Rows from block 2, named by matrix and row number. Rows with one number belong to one channel. Each number is 500 + 40 x the weight over its row's rms, rounded and kept within 0 to 999. All counts start at 0. Numbers have three digits each. After the name is the row's rms in percent of the matrix's.
# convs0: first 3x3 conv (model.blocks.2.convs.0.weight, 192x192x3x3), inputs 60-69, a 3x3 kernel for each
# convs1: second 3x3 conv (model.blocks.2.convs.1.weight, 192x192x3x3, transposed), outputs 60-69, a 3x3 kernel for each
convs0.26 086:529498524513505455492452502581542484529504528463476536531536465574548511530516492492499467487454415478495529468443424550583528523447509451511583442477523431498474503451474472507528484535557395506476429451457463477425515547553555539487468512504480509491418492530527435493
convs1.26 086:529472453483455509539502532445557513478521489538519488490529562514531422436500527538518499480513524568491509382496494488484495499551522498501520478418501526527555468524494546566460549566520460488468464468444495430527502508473604540511481487553478447461502560548549529483
convs0.27 092:541476471474450482568496491519545461482503496483584437508489444474415533472486509450512504504482438420502522473410469449493469529548474427556554527527503529546493450503555484489463471475575430437505462462477554469484457520496516469474424546502519522515568546509480495497
convs1.27 092:498468379454474492543568549496460498492492499512465502571474502432468546548514517498609623482499509529488440501459463490542568480551509479462485492480509502472516500446472498569518506476523466464425500560476495512463520552533518472513601441458487521501494487479434508549
convs0.28 095:551525470529439523552534491424442524532439499469584416522490513494489503559525491490430444470490525441511511563579572554404431568513520473464577558464413465495420489440554491410522484476498453459420423452501524490492489546479456433539512477418573524416488459512499564546
convs1.28 093:433526489500509500436609565548471458576554502452509494470474525482459517425527546408456470479521400475555514542477429468506486432474518516486462505541469563443501489423496597490505643531513480456486533525520527427451482488513553468493497551507567596506480592537485536539
convs0.29 119:454542425494423499526513477529480419532488442461476490477519511548551512533487509465536504511513442508468508474533521469494516539540459505484543460521413481505462532520456504497489497481540486455446455481465502449564517493503468457526467524497535470488526533490492572474
convs1.29 114:433529502548456435472497487487464528410551430491461440538462572546552527394542479556480464551563470512462533468522508508586438490457547498570454535457497553466511446562509481525439539515471508538467479482475544502440465474492454477456577445482455432573511460551512564464
convs0.30 091:540507518418556478474538483474503453415519500510448501507529476508510536460479508450468508522492498473462457455492545534533509554490480482534500426489506545514477459547480482535472477542476525527504452540568453486489529515576448490489461510477532476482500543539455457414
convs1.30 092:512525493512414504507530471424489565537467521511520499528498485501524537452445516456499529439538537466532497486505572620497558556596498471539531501493438399512523464518517563483520507473451510562493533549585499458475511424504566500472498438527530525558485522542476552495
convs0.31 082:529502506423486453516579539490479563501477482446452486451458513448481539513480478459467402599508490504477527509447523503459491532544469453441521527468512464571483527535515523470522527478537480526461441499520523551501458444523524540535506485447508530505516414488565497544
convs1.31 083:470490495491465503536528489436478526560434481556507553575461483527492521488485501520557490512555524518510486517492488470494545507474489482509522422482465474538460496504519481486536525499476483528488525438493570576520528566517519559587440421433493483487487545486517451480
convs0.32 080:454482527459611604476507514452465524566524538567487502457478497439500523517494464498568502528510493497474481451438550570502544558502499495510426527500448535546578519507492428488566507549564539504426587551442505497445570522468496507467500490497486464444437487503521459411
convs1.32 081:419421537514491546472536588556551474466492494512545586536503479492497512486428471476517529487498448483474500552601505536511463465520521453489540532471530532526497437487565456451474512504450491497473539484570420499496491469545527516568593511406558618557529480462486459486
convs0.33 093:530543511554471482449537552577469561505602472491503493513509535483495496460493574556517486456519430502472371477502488452545492529435510454535474450511514577492460541480457502525469466489562445518503559507521469489603477468496494479513491558523451495522512537499478500519
convs1.33 095:437510487517532495528476521487510563567539486548540464492534523468503407570497501530443499561401499507489486455504437519456488495529470525553519490521476476530573535468500543486533519427502477492520514461483518462551518448497500513475499531556483429500479457473509552562
convs0.34 093:546504598474578513510434563559518493485546508407511460487471475481450487564513506495462477508537502498429513488490526420506530524497457562510481491481483515504553631530430555478514478504481474487582538452487501440509441505469510527468542481518511563529439468464510471452
convs1.34 092:541518605525474413495496513406536506603482473567548439477554517466501507488531462485452463485557518450464490499471430526581504497447477506489453523443494526516444550495466550548547601506499509505404493527458492502521521472503549484523461482480446467499450544499461487446
convs0.35 084:429479477579512586431509473444474463458457537609578589499556504520542543578494487434484516441451465491448469510538459510528489499456499457462462584428481434522528469454492500554557561536496506469483539496530486551487519545465422452462525546551458442514498493470479470494
convs1.35 085:516503522455511538445476522514507560516496417431507508469461467420468450526560569419488454485524512571448479583552496480496552466431489542532563480484487548478492510500509449514531544549481462517528527531496544553548457464495505485494559480454438551562447482502505555562
convs0.36 085:553433466422528507496507492453532465600560544461488526480459508532451435514509548500534508504522460459456497459511521525535469472447494455463420509434495550512442619472475477530512527501418473557417498497566488501527425542485442548509606615502508450444516530468481435560
convs1.36 087:489468453502425558510519456460530497504539525491483465462487498511454469524517501525509499500514537551520523472575464524565464518426499528559531464519536494528474556542479579484546463465508532519474474468539470542583599500504521525530535490528496527517508453475457454488
convs0.37 092:530572518509453427508435435481492478499490539486488559522481528533437449560522478593485458548557533459441425461483500506526522540464490498493499555462611414500550483463516448482474548559534492465448579501523515542443526549535578497529506453485478498503523488461479512465
convs1.37 091:472540445513581471530503474511484441454529516499483603508450524435517540490561522490604546503533600446526499503445513519450540495501515538443490486515540523519524488516551505547497539504492475537533510533543479461473510491487460450518470533447528574561489543412545524557
convs0.38 100:432527495505513537417584513489501541534527474529418600446494557486483483434536543497534489549530480423465494555482444434560493455549482414500468429492574536497523469478536514448535495466516492441493431490495554553460442483510464481476452461491460508560482431482513561452
convs1.38 100:514420529464523526541508493511563553503506520505560481530488517529523517490484530533527526542507533468535543468550504512486572530511540468434561515464527494538480445496516449517509510516486490451502467499503497470461522530516446493545445494504445497507564496471502474486
convs0.39 112:515476446527542442498423584499522455522456472502504469523438544472544511585517485531513506498526499506465509443508574436525511520484483528510509430565541577451438495483523492570458543512497435590459495524415505521580472518462466524479481471515533515434477505545494548540
convs1.39 109:473558526449519491549522456520543449451443535545509533522487454487517584478476465552561494476571440432506486458490477490575514488500425490442483512473568493531445509472457469493466527515525458561593514472454457487464555512524460522442519499496529503497436424467474486484
convs0.40 113:488529505512420503486509497546459537515507455566518514479552519473452444465506580474471506423492529565534501581486533489594474477528440543384562560492448540508523495514537568519495539527478441483462453476481507520452448478478531468486462494520430548586467503466452448505
convs1.40 111:497544484517464491493523518402549512532498563515533497461508498480479546484419440534443531512489512423502545516501522497449591466431527520575471502468559499440527477504477533509546582505538505511565521552462452506574464502488473576499511442557476514497516427503513481502
convs0.41 094:433542538564489512520487527427494508511528445491604506476461546501459536541534551531515497494486385535557554440488475532438464477489507461452460483447567447529476415564617471513522458536557489556455452473566444490511465476479464517496466509469521526487469473497469471512
convs1.41 093:466508491597575480512515484582514519510590504424479483452459518531493500448504521502485483522514531502489551487451546518585511525553450562468567507552388477457576498480518421504465459497520469477493516482481616548576451466434588413503555538495515472521545463555481480548
convs0.42 104:527447521510520528533425466453583540521437502464459522465497497509452511511498419473434503545572456501469472535529543459515516475516439489481556471514511570491444483493551563581482559528478504546459534504493494498490573427465517495498532458515488555509486401472461482451
convs1.42 100:469595471520549544494464515538527495503497565544499600520489519538512547454467525501508523487442517469499423426526539505505536442505510503467463493427589462535527500494542561469558488509441561498481498580473563485505517487502523534480473530534508472487503620485471550506
convs0.43 091:451471516512519498565548504471512454512489419431479457498451499529536493518548499469493478489477489507511478615532526533529437422572465566484573512510484449524526564510530566537459468574443535544496522493516464463516567486494502511510525495488475556472584536527457504521
convs1.43 098:474525520572579501531478492455469586512503473499489529524565570476480503501510489537473500477488499461513485489478458608560542575473546537433485452508457495557489431464473489493474483498494418606535500545540466526453511558524507531551604498484464473463557611560546496530
convs0.44 091:471524468460526519558539497430482527494423460555480505480524479530475474503466490487489516445485552486508543484511573439526483525549447503523500547566498457467490498441514515458501521513507487542509581556521525476413503461459475500455479500436563522547470438483436542522
convs1.44 098:462529504502528569445431508403554537510526553555498457467525505439468521524539453521510471476431471487486526542486479423536552547524464483471538594492406479447536491559435461528497495497478539457421514502448503490532509546530496546525389526530467508407490466519526462474
convs0.45 101:532505503457514460481505467568463510518554514528492557494519508546440463591469437536489478445442492502500454536497505551458549529539497589464646493474533421468565509521454489483516504467562520479588413487577476424478484526506558503443475486532439513490502471433469498521
convs1.45 104:497452453575433484459532503506486490528444495532548609524510504529499466545583453625475523506502573482445523509531458575492513490550507446513578526505510536548516486541460505570464530520466548518454545576441587475478477484518476516494414494505473550542507508575527441524
convs0.46 086:522478445475536517425442555531441479474501501390587515456531502518515518468460567454473501492500454524487458483514576485510445450468454498444563500525558479539464483507525508514473512499477557515424516590531468555459517488520451446505547470548543505477519483495446493515
convs1.46 090:480524538467513441438485459469535508488548585530484554469463537501549504546518470545504477573494526427558449519492525455519571482565512501455462552459494553508472609455463468464492543515508479485510470537446423430530473498504507380443527534523460511468498502475448530517
convs0.47 110:454420537494519497467602454446443483504559444514480537564525520515433463488425492465505448507472536469528494536507474496548445595484562445528482508423594512481460462488551571467528470594485591492467536531488543447477476497538516488514483446471462533518446509499450478519
convs1.47 107:520588481543527548487450529520487490509557475531551454388496466447527481496479494449519505497533510516538541478542507457518509527567498479522430499457518472564548575499484492539507501515484569498540491541456546407501512491472567527499458495494498496502524530550566450581
convs0.48 111:441628438481448523474463487556476518522477610482509463503501487519525449519500549486471465528496518496526540534425507553539548474444508534535424612465465543420564550492546511491473477524493551470461514460495452415457520465505547514511508475476476495522470520462486499525
convs1.48 113:464567429447572450527426575467471492525439466452429555454503445498415463542503472468527500461481562427470560587460468468533553435518483462525561473487525440580549488499457512475520506524488512527483424465461487489537535540512536478490498498465512463621536524460582543520
convs0.49 098:486568447383510498574510570513479523481508521472563475480542470465526476517552561568538466492497474481569478470561501514504494479526474451564575515591540508530462507506455497454455492538458494445452505598501423496542461484513548474411446509498501465431509527515529524371
convs1.49 100:521563434417520519583432516504493455582557491593433517501467531485483510463486491454482446522420526534493486517501482508502532541494518556521395519503597527495556538486460519464482481472513486488473606525504535470472519463474482544522492601520497473474525461533489546499
convs0.50 103:485565443449540545544537533601481570536589460512503583557465383433489491530500452507519505417502520508490505461524417469558462534516510529451456547431497464461505568507457461567527612497572509442477549458562483427461455485446482466556546494502489486478467492487504408420
convs1.50 101:413510500520493532545493511547525446543587477579611519534466466492560539481448503491544437466468516506462506577442550488505473531489496514479535452525476493561474527498427481462476497508454488530396474492514552468487549566496532518405517545498443518529477511440554523494
convs0.51 083:431498493539553504430513520483456517467542497540493530520504482536549509447544451427467542560525525530484482473476417515473486518529522463514528504477485503423440435545481506531514538554538447495515546556573597563513491594450464490508563531495523560556488502507515482469
convs1.51 084:564484457457507476459426495511493489469557540460518417460470479503581485591474517547557556514485546474491458459495568583440428509566507438526455512558571416512479526547517583536442508451449452515514504536473487459491457439511435486515436451479463463455477487449563502500
convs0.52 103:461570467512539532497529545439504536491469451509524438507520508470550450526386462494504569508464400510476579522430420516464561515456623494435485491522522515505457491570474512521453437478498515504470527392609578553417444460565455496502554494487603507435501448583478511518
convs1.52 107:525505498589424510500471431463506515454475489525511439444487492466538560480533546499528546456500539571485486509547571498513399461421525521470458545499488493497539530462534493484524532450484477497538452555476472530533504530520497479477482491484524485532511499445460516496
convs0.53 097:528490530474581496475554475525508603523544434546481551495487509522475554453517561420450515453502510436445447517534491545448540561437528496532454494492509536464544514604476482525492458560516526527518544443496521508491492478482516500522477461497480481491462485475484535496
convs1.53 097:457492571550448509478549524535486535512518472491445465537488531494514398500543428450446540471487492548480500523413536460512512536478503507523484520480478549450515506517511498504512511507473505492536472523458586461471524452495454523575523506524459457385485479470541481465
convs0.54 098:475542476499424504550495488448468542473568557558475546483454486495521469527483469458461488530484521518506483525525517538463475503440515492573513486557519494512469510488499488476497482542476538507435440512480491395533552480492492459507500504547514499481495514527471477476
convs1.54 103:532519527481476455489508528470465569465510499505470504482515444528458525467538540481483483446500529456479522444499466496559500542512472517544453530391537531526539452517451499545550487530486457512403519485489525474520535509527533454444435468516538407580477552494469523465
convs0.55 097:479480528498579417474437495443473484508485480430509499491519465541506477548487557501471526482499483490508518536420499539528488420533523455500401483455581527516535479556496410607549433441505446543560493504510584497456550505514499461490471522473455466482495464477518507533
convs1.55 096:504549494503545484511447568571465613489483415484494480488512476503443450548506485502382506484513497479514522511554544569515477525487463419490557490408475545491518478512477517540481556528578486514476425500473522511517488551497499537493501499406444478556494430490483582480
convs0.56 096:487564573440422527526521489568558509419492492460461547475487474497593523517517414523499502511539520556451517480456523469453534500457497508522533467491495561447559553503530490496440507453474448466496569507431478532528430512447489516468564490479523521504421439549435512496
convs1.56 098:516447575504465539462453456523501509558458584495543485443501429493502544478474524516407490471447490544510521458499464526454545529494443503491500502391554561509470479465517471469520535535498494533523484489543499515536561547531484506453472484495517543453515494514477549458
convs0.57 110:469507531485457550511525494523573493416470553512437528534536545495525510463590492496497483540497506505488510479483531531487445488560487597513490528498502509556530500474491528539557464502514525435533475521517484487513533482445510491485483503540427472480445466485499541442
convs1.57 107:520499509453536523536485490460527491501505464495419515506508510506460502514508585534495513495476490530528407486503405477447498572555551434533449511488490576457460529540533433521490504472471522475529546505528445555470511512480466533575491508399476543504537477550437410533
convs0.58 108:492494497430467546569530485431434532558542478444596512535471488428491525537419508546528496539566493463534542446539499555542414499426500578451519478491486503485546539485508452547478534467482551487498538484472486513496481506433495485477502509512471519479547471397453509488
convs1.58 108:435546615484515483525526528526463585531467500451431498467496492534513508491467529470504513538504544494502476526473497596497514497488538538548428505455530518474548546451467520469484443557468447524528437567533474559562463544508530491452549475521464438532552511461501460515
convs0.59 083:452513536505456463554424485499447505446516525432529630497538574494484496502550525508479512475455446463470482438527556480544421495499513569453438474483539531441499471632532497605478452463534476529438523535493506522520508486558452511435502443510479496516470482519424526496
convs1.59 086:504527474498559539513528450527441478409556551513563506497438471549483479464480514463521544511472559499497470454521561483459453522561470521535514485465572617538462492561522474507449508499531559492506508484528497381543479570522482571485458501475476543453519510566514526489
convs0.60 113:477517522534421423535440504543462422487498535534483500454497456575508500485473566497510496496506510503484515452552516509466458535461522593510515502472541449508518587538491574534523519510551538467563485514522515485513461513462469506494574415475503489517465526450541489542
convs1.60 111:500477490559513453452504433579471427474582427517573484496528468451523504561559431460457525434461514444471515521499515497479477437525512470458515540429556487537547495499534506491487470515482453495534481565441557395498466492501474436515534491500442542447473501483438516453
convs0.61 110:478421549471451582473543489541451537471495448511548475542495427477515501451480525471582561494505451479486499576573485455496471464500511593585364514573480484453484461532542529523480520500508532485471584529395532519446447506483513526526557562518487536486451463535473505484
convs1.61 107:444566497471489533483442546511468455435472526541484416449567464512498502540432519477462535544506530509592520470484476531500493481442564479543546535502533587474436489458476540538472516499466452502589455529508472516522494511570445508484493562549547543500519559530557459490
convs0.62 086:521513487483565502471561491557488514491597545478558506519497413513541487530433431478456511520549496499511487427431519518552499526515510401541553498544425469495504556495524456478490446564535525513519547423506530529507504436475516542486517513476541521532474448497528535522
convs1.62 091:552466585411524496466454524482475572461507508471553513518554564498546527513453484574540468516489502476481481529476462490481463491550456502514470514512515468495536529579448564511429537455471465500453526519527451541508545517525559499431475456498519468542518455517478501436
convs0.63 121:535557570397644444571397570535574527565456521503545443526430521431494478471513516499478490471505523431522462464566477460568437483497472616455589517536539519566429525466477435568465568448479537447509456489517498468482465505522499507508437518479495547479455527527492461525
convs1.63 129:523536507514439559536480508553521482454584467570469462464490459452507498485509478481510508473512475455522541445508463481484429494537462505458525510480486534483438506500512518486525444528551479502481498421469500464463470472491459517509493460512467514475418510485485454475
convs0.64 126:468527504474489503501533492493562581496517443428549549436476526464464540557515449504530547438471534503492532515494460506477494467437446573424545542556437531592442503464553494506523514488461513530423470574452452547447530508507485522506519500515505509483540528534519476435
convs1.64 126:506458551500489494524499505464582480544498465481466521523445453517491513445542505492474491528484469469526453390569523502555565515474527398556524511582502564490475521531493499533479544521448496465564546447478464495558521461462469548518465491460541505465506507475521508507
convs0.65 113:492556527533545492466417552517410519492555643442427510522516454479531520570579495396496484452459510543513474522456487509552516458495472558493501400611471535520496466522553456491489562536515554527498518478493510519471502481481493481480480515560463532474521481530454495538
convs1.65 110:516469531471540496513545470502518512451493521484485497522468511489503560504483558539449550569474507482556522450545520508491485407523472501475478461550529546537539454556534464564466452442524507463456522420516508460518505465529539507462498548480518559500519479482471452467
convs0.66 108:508498472494498509398537538548512503550483500430561415495451444545523511520457569499508520484506547469447479501482531602551481500491486493536501518541399419510444511458490549436483580421496521505560486472463449494496540491521492528458486487498576470483489467454477499488
convs1.66 113:551469525522494505457508571525505491438445483530537528514525484515517526425511491535542552503465462480531463467403530525527502563517503529514447409545403594363587480505519493552483543484455459488472482456554490473469503519434472524493568362568529418477587526516417575534
convs0.67 096:515512433474513530589508559490487483521451506435506524532536575476519436489502508531448553491488533531488461500483637479517465544500475508512460447519427443448539500504519479570543488464468474487552537460544511446524490526477451547521611508520527466541528559481441503463
convs1.67 098:443595403583443531559483495474435453469548530477495484510575484413470478525450583461459514476483492480469522522584432514546475523426537511477483548481456499526443461533579484475565499449489448478523501474463401462484536575503521473476462420475490519494477502484544483510
convs0.68 116:522622440520528458499434565522482568510481499487424495570538583444521528436561527528508513522460495491494452518427529477498498560529518428431557460554460581477481472471534508474542489511498583408503509508485568517496535472552515530444443450476470473476459529519504505570
convs1.68 115:514435473477503502522396519430482479521552406490428582474484510496408502461561517509520502576513470430467515554415481510481519496518508530543492487493495438486492473483502479452494526551439525454546523511461508473518469517484461478569505430418467522512526418503537543578
convs0.69 099:518520434547389489516561519508517491480529424565462597512511496517418559501525543497497495546491487491515480623449491529517543456516502533542460487451498517379509460486507490501489469549465525509494520479434539537526484489499526550454437505515445504487532478443508487477
convs1.69 102:542401545470458513465466497499488551449456510437532465517544477510510470511471477506502494493507473524423524454560443537533526562552517490532500397496532508458514526452522436544540539508471560499504412476546539526560453512481464448490523460519527507501539522525528470455
convs0.70 104:545409520514529441545471515570461572438527516502593464535515518491459449526497517448528529427585415457522448451514499441463529473462528496588464497503598454617501508499483507546524487450556483486396504560393465525548464528544494516490507474484477529558504492549484434527
convs1.70 099:497474537396541458528501465600423501442451476490507466519520525533490510512497511508491532524494542493493563525526532451525513473490521572494502526502535516490570501470497460512509446450511509509553574505541545471527456522475432448492435520528524466535485447474469536500
convs0.71 105:548470530475504507467569544542500484514477477511493461496527508555468519512523514500460453510544545499499520418466434466525576475531538524545507558506488437515534482553562563484469476567485494444604513503523555463469517494482551516463449460519524529494431495507460535482
convs1.71 100:478442524465465428508555496493552447511516511512496534434529436478434507522509511468514475588526549507409490553450476539531515450465481464530489483535437456491531430520467472442490478538475507467496454463500526586519490570428541472528469475502551565505489487564509449437
convs0.72 124:475454517597472484453490506574392501403533465482526551512520513536474590430499534497512511439463502471464511481523463480459456528508547530563516476447534506457575466553505502429552488538467520524529442560557548551487552480492507525484542490556541551472482515511470489506
convs1.72 117:537524561463525441451550437568514537472608468471484483495509488448509519519487510452510421463507476485557523456516466547423526413457528502497509490540574543414495468550545458501527496476495532452527549555516569489557529570508471443550473542469483415426536452529453539536
convs0.73 097:446441493486509579482469524423531465421521519538525544552477472450497425545579537520547559518523505439457532488522425438486462514488494471519546491547440524505516552567479548493524529511505501506507532463487541501503496517512470479483474483504481555517436510465507443444
convs1.73 095:486540434506430557496443524558489490445413496427541478466496492452516499528480547530501465535468517447493507490509461542489466412480613445549546610452518419484518452525510536564500502500450512513480538518587440469485477476483575468485516503527477517479503526496483439506
convs0.74 111:448524484550522461484493488511562436570507499453524442477500505440538477530489581493504555494563499455501457504523552564463514551528512522470465524541517420449509446512517549474545474517531523545536430539498470415481475487534553493531584484466447469488524505470458497503
convs1.74 104:515480450522508561512505507516470475510542504536563537480522545519507458540536427484582473492504465478462475568551425543518472501425531470506512570513492536556483563523457595487531525480462531495439541495425463544473504599506515479482545538446483541598433490558482541484
convs0.75 114:493541516470465621544438585520487534471481516434422551525483503413526479511483510509447499508528459482499462551520516489516497498453553470486484528513484517469518551562426486475533406497578477546430498501488490519516514483458520538456463458489477507442530540488497484505
convs1.75 113:469516489441481568463548419454492510487473502500483446484527457555458478509501522519503524520517532488505478501530453475568418561437484513461497522446578593437442461518549601500493522513450472498523508485572490466535557456511546521504538485517462539487532480527502420500
convs0.76 104:487510438486522459530516534472514481500552605505518469489515459460518498564522505455493514493476446504514477477534498497564490518432534530514538499489494533523496613492437491499535509496542458546558415422509505462566480480439497456492464519490474511424527470524496464454
convs1.76 102:418497528557459537523476521488433495528517499566483535557492502488551509482490461475566527579485486469539487433558517472501579501493503525516507514414508482508513455468507486561501466499497497590498503439462517481527518490566548552520562578524456464507513557544504597509
convs0.77 089:398453527499497487403471528507497427513483541506503520419458465531566486512492480552480446541485503548472460558545448544492476444495475522532527460497506464441539511471482509541519550409523395464523501491444435485473479514471524533519538482536480511467589507494492518484
convs1.77 090:561471475548515464473524539512540492411420462591475533462528496606502463472487539533458487444460448470515476542471497462507490552520529440526509501447446485557565521513504496541416468399466502502482541429458497488512451440496531571503475438432420538499469503526496457509
convs0.78 105:459498575489477454532417521566452520614501485511446510486456507494546552476536491422477471509442487508515491495493457500434518512524478590541549475462515503413552610490456572530453605589448458504451474508459513486398507495522465556542466565537491494436489482497501506509
convs1.78 101:475499506497488507576467505508439494439542445504566587497561461522502549528469521512492561503481487570428455477430533437551485494507505485439405516456553525512532536463518498512486569487497589471522478464514541433494502476560509517542470515447555584496486513454435534464
convs0.79 098:420495468480543495490481526491497432489438515448547523493500518488529482541522520507487511465504454550544537469475513547550512514533507468514553472474522506525521546450564530539480494492398476569449483493435503518542546447467513547542538582489469470517520527501490460459
convs1.79 099:452541495537518426571482476442439566547598499516512508524481498446498502488495467467531492469477500519548480490487528492560546533546422466487559498470433481496546465504464581523453516580556448469500520449555549488468506531431403459497570538540528468540504571563474527490
convs0.80 102:463548515478427474515452494424496465538502407562532482402495464528522546580462529484477463481519512499490496485540549482490443528548581508576513559532381537442494531468466569481516464486535513509439511479588467510503515528503532524488448510444534477518492429543491477481
convs1.80 108:594473522470539475499516424479577531542511507531456595557468478527469457502469506449445475462518443505475525533461623494511417540487466447540446563508432523484500493490491477526504484528489451407524500508568478505555442488452517474567540578480594547568444550490504499468
convs0.81 091:453512562509455514429458482563491518473487531510532521509526478491444507373493513529506474512463494489462504497493480512451429436495493478542534457547481467532491468595482575498446530541544503469440508552508519524517519565524479490487466505511395449550484455466536535530
convs1.81 090:529442480431494451522464533469545532493536461478458586497529498502544513504437467490519455579506516490456491491461503419470521444456520507477572482534530489517553555533562402483519542518505451560583495534558461552508451474444445440450536542489482400494517506500538564548
convs0.82 096:512461505537508492456519531499539525491459476582520620566495481501501490514480481496508532423467473482493549526473530515499518449507501464501613574468578487492580374460517528556495471485509449558509428578487449499494488524504471485455522519472527479455483493462501531538
convs1.82 097:512555523450479552481521566492507487493482524503566511546479516517470462549461490459552549463513526490565511460531477496538524498417508570454534525538522457466504525559554446555538561493407535487433490470423539524480482452504590546590538469487453519530496482554491424504
convs0.83 112:489612535402537482543488544445532516468490511459592496510452549379453582489491448495561474497492462538553399484433561507517473494454526531571488523501484512507460493523517473511489479502569509514465465540544436537541512507541436554517471485549434469546555487481485507537
convs1.83 112:599462521517526476530428503490526461521606451593490550482501537517561418477511514497499443556460512568461505481425510493535477553494496434521513519503426537437540535520478491531464502505465508497487463505487457541475493489505561496490564437473476410453500500476516532486
convs0.84 127:466533420490426476517439540510551497512526539540483477528481577488520504488504490524489547432468539511439418530513488379520519497497499529530478456504473584542538520507393481496526495500487458523584497501530484503557534469566514532496485439504537540496484487535446505499
convs1.84 126:497601486442472517536500451512531563582455465491492524495454490515434504475529559492503476555510486474549485563502513386484507484442498486441559513551452464541520515519537459548484464508436451495481507555535510539531521451472445583473432579535475514487541430511515409498
convs0.85 097:457539539480569524548534462447531455596516458456454451489541524457515533495443466458474526537498513431494507509600523466460431471464472512548447566464544497457497497525522566497445570488464507508453485558495491491526479541477459519493597474468488506511499489495441507467
convs1.85 093:482493430489532558465475555479521488500546535535485434522469503552458476447484564475440496487475427524568514506586534496488528566543578490422513569485506506568434535528437496506508549485459492534457507449510479492537491535496471468456522530496504465492519490476485471520
convs0.86 110:460523495544501462443495457526456474595454522436490514502509492529439490521525481531496439511493592477438422403504470619493483485479467499559578530506423493454546500506537503460559484546477538443532451483548484477425545482534478502494516502469543535510557530446442501482
convs1.86 111:568528460544490570425408535541493517491499612499547451502486545415526517491591561450546490536512497550456542506491580514536445476517484515533474453477491490465510509482483490487430457492596490464572519530510500489464492447502440533544494524474471475500601508554534495479
convs0.87 105:443491429525548546448547488495463494423524478478506431538501450494519517493549453529491491494493494478421490483571434520512489528515503587539506597457463463497493486495465523537472425515532491485483491506475590472529496460478498499457451418491562542482504421429513504508
convs1.87 100:464473467487429507488474497547518534474465523590461462559485523493498485495462613446476497491532562498482510466493434578530520481502489537530472572453517510537517490506540501495487517520510449450496460468538426527490505506490564480371541496532549530471478576449434438554
convs0.88 095:520464469490491563491514470533484457473508460502494543489499497508507473420452548457555515462484458453482452407572485445504561460451531503580452482498469542460539490498456562463486532445518507444565510502537556474496519553502575560513455530508512558551452457505474414525
convs1.88 092:540603502424506463537477418480520509401486520489548462515471479531454476542433609477463530398478472540477499447540514465471515498515524360539492543464499451514495559543533541563487542483467461563577541447523442517536618421529514536459466589502468496536415481444443452493
convs0.89 087:588587482484443559485471448493469462488418475482479506496527484506453461469505470451476543491533484496491543453473472560583568500504468512531507431481423476458493516465467530513478529466496497478539467481526468468443467499563441497488482505484496522517570511542511478474
convs1.89 086:485443564511559495514488475435502507493489443568543528564564479488542526470478473608512461477471503490530535488476457535562628466423509480504459611512398547420505491491492485495478476476462468453571445518483518465564445530464521513473480495559541536571493521564550444495
convs0.90 096:503469528483527518455448485509447546479517463483434497476454423558513537509500465497464570503435507479520564571423479544450564515548437510510491496569520545499543498584474471497482511506511447537547449488493433504517468460442474508531403493554490481498442500456447499524
convs1.90 095:445448504497555511484443532522509464535448504436551541525473511551504497464453534476456512451472432595508424453489454560553507560564515421489498458479498549470518446489438525526508491552547547520512483483520497488523465517591414427471525513470517497513473456489575584505
convs0.91 099:459531504488447531407488562576503479527460507500550453527577546528485516563511548457480468522553458516407471424498540483483527572416511495486444561465471471545490492531464482571468554545495512472536585424460487524528504514449450533450521527538476513498482506500438455451
convs1.91 100:565480425472447551497529505462485581540552534608453507482487488435477494512444526451540505478490500461379442525426478436542514499502488498526466550534502440434532521453466571501393461428479477570499538485431425522595509503450612545543527477488450467486528444548529526554
convs0.92 113:458477515459501489509442442563491498517518495516505475496470505452491521469537483469526602450534554479538426419551480485563525385528486518593435547501514549496464480496495551495496530384527499509506472478571426520485551487455474476508499555428543485505534504488451447519
convs1.92 112:458628449501460493527520437526517470571501489458531485496510548542458507523493504512429510519451522581530468560436490524469578518538452518566468583508504449530489514500443461529506521563522521519464461540428510511528488458549484525431472532536467535534460479533462487468
convs0.93 121:485507532580462471354523422483546483421496493486536501487552465484461486517444482476501445445485475497485470464527471540498513586522528548619423566482453490519510530486480486498549507557468515495465469501555508502463491517485441497546497490432480469496548483403545517455
convs1.93 117:481502522556476523435460476471573469473500509534519472574498444521477470508460466533516424535457538487457448567475491460492548497482436517535468405537485576471521559485534486480490545474586487439487525509505505475480528540514467431526511478571514472539552456516423515445
convs0.94 103:483542588452475507525466545542462527539502498494555462443498527539468527530521508507450497462482468456494521582550467549493527499578477596614507541502476441549537579489462507483475580466437491569536518538508468510501482512479545486525507449502556536503499519493449506459
convs1.94 105:589552501419505562509583442525473539501419544554584533476479481498518551541482531523465525529492517522585503526458532513523432478494434525430567443565463512484514494507520470492562533471544471542517496416516448490502508540509502536496477512454494425445538465494494488504
convs0.95 100:496498510467481432440414565504444479530428435496418518445453473480500481529509506572524544510477501502488442536538556558468505543513537491511505485534466541434451573573422564562445614487430464521514417529570422519454564569457500601545534500512474552535505496517555542443
convs1.95 106:506513497527463486474489457498531477484526506487497523529491468560480505477422529506470471472505520510556457436517508550441424540482443499491426511519407504438479523474517624527531528510495530427549596436474554428514578446474461504509519541545476505584504523561520482508
convs0.96 094:491522564448492495510532492537505510437491521542521525471452490468524475491502481485502579484530539597475468527485417465479483536487555530551566465483483532475488496509537523535460428480530523511513510490518509537448509497478543573597497481472555587514439511522507498554
convs1.96 092:555538521545517522461482430453506501471519459521547497444536536472469520463479496524570564467476502522407529482486514514492484512453499537526503467557472574393558453502471429579541565514502509500524495467439503477486452432463460506552507444494471630537478501554512426499
convs0.97 085:485488483544451475443530541536533482534491488578492506524482469475485537469486570492523457467549518492504499504498517527555479496500449491495448502537577582452590504451493517487509561514461448503541543476497464493457508532486481545452490459505523534489487476475515544472
convs1.97 090:468541432488553562463525441504529538581528585546544501528488481511503541487521489510502517467513496522511485546562529431453441483475477512550446469442476517463491524518527504495407517504462455429490497533544461487567517434450581492534524493581514444436536528514485531518
convs0.98 102:562472491487528449503542499507517557491552482516529483517425537480498531479506503521520476520501498465501459556569591460486446477523527489525545506574541531494430466470507445561470546494520500478532456525475524507464502495469502493579528533473586531563459492432549510530
convs1.98 101:478415500502533496441473493528490529530539503503538484553564483468461513532517562513488465496513523509506457515432548544471460495533466524506482499449509465459556474502499559507540424476516447529496549531525517515501501492531560522442498515492493468496537454505559484617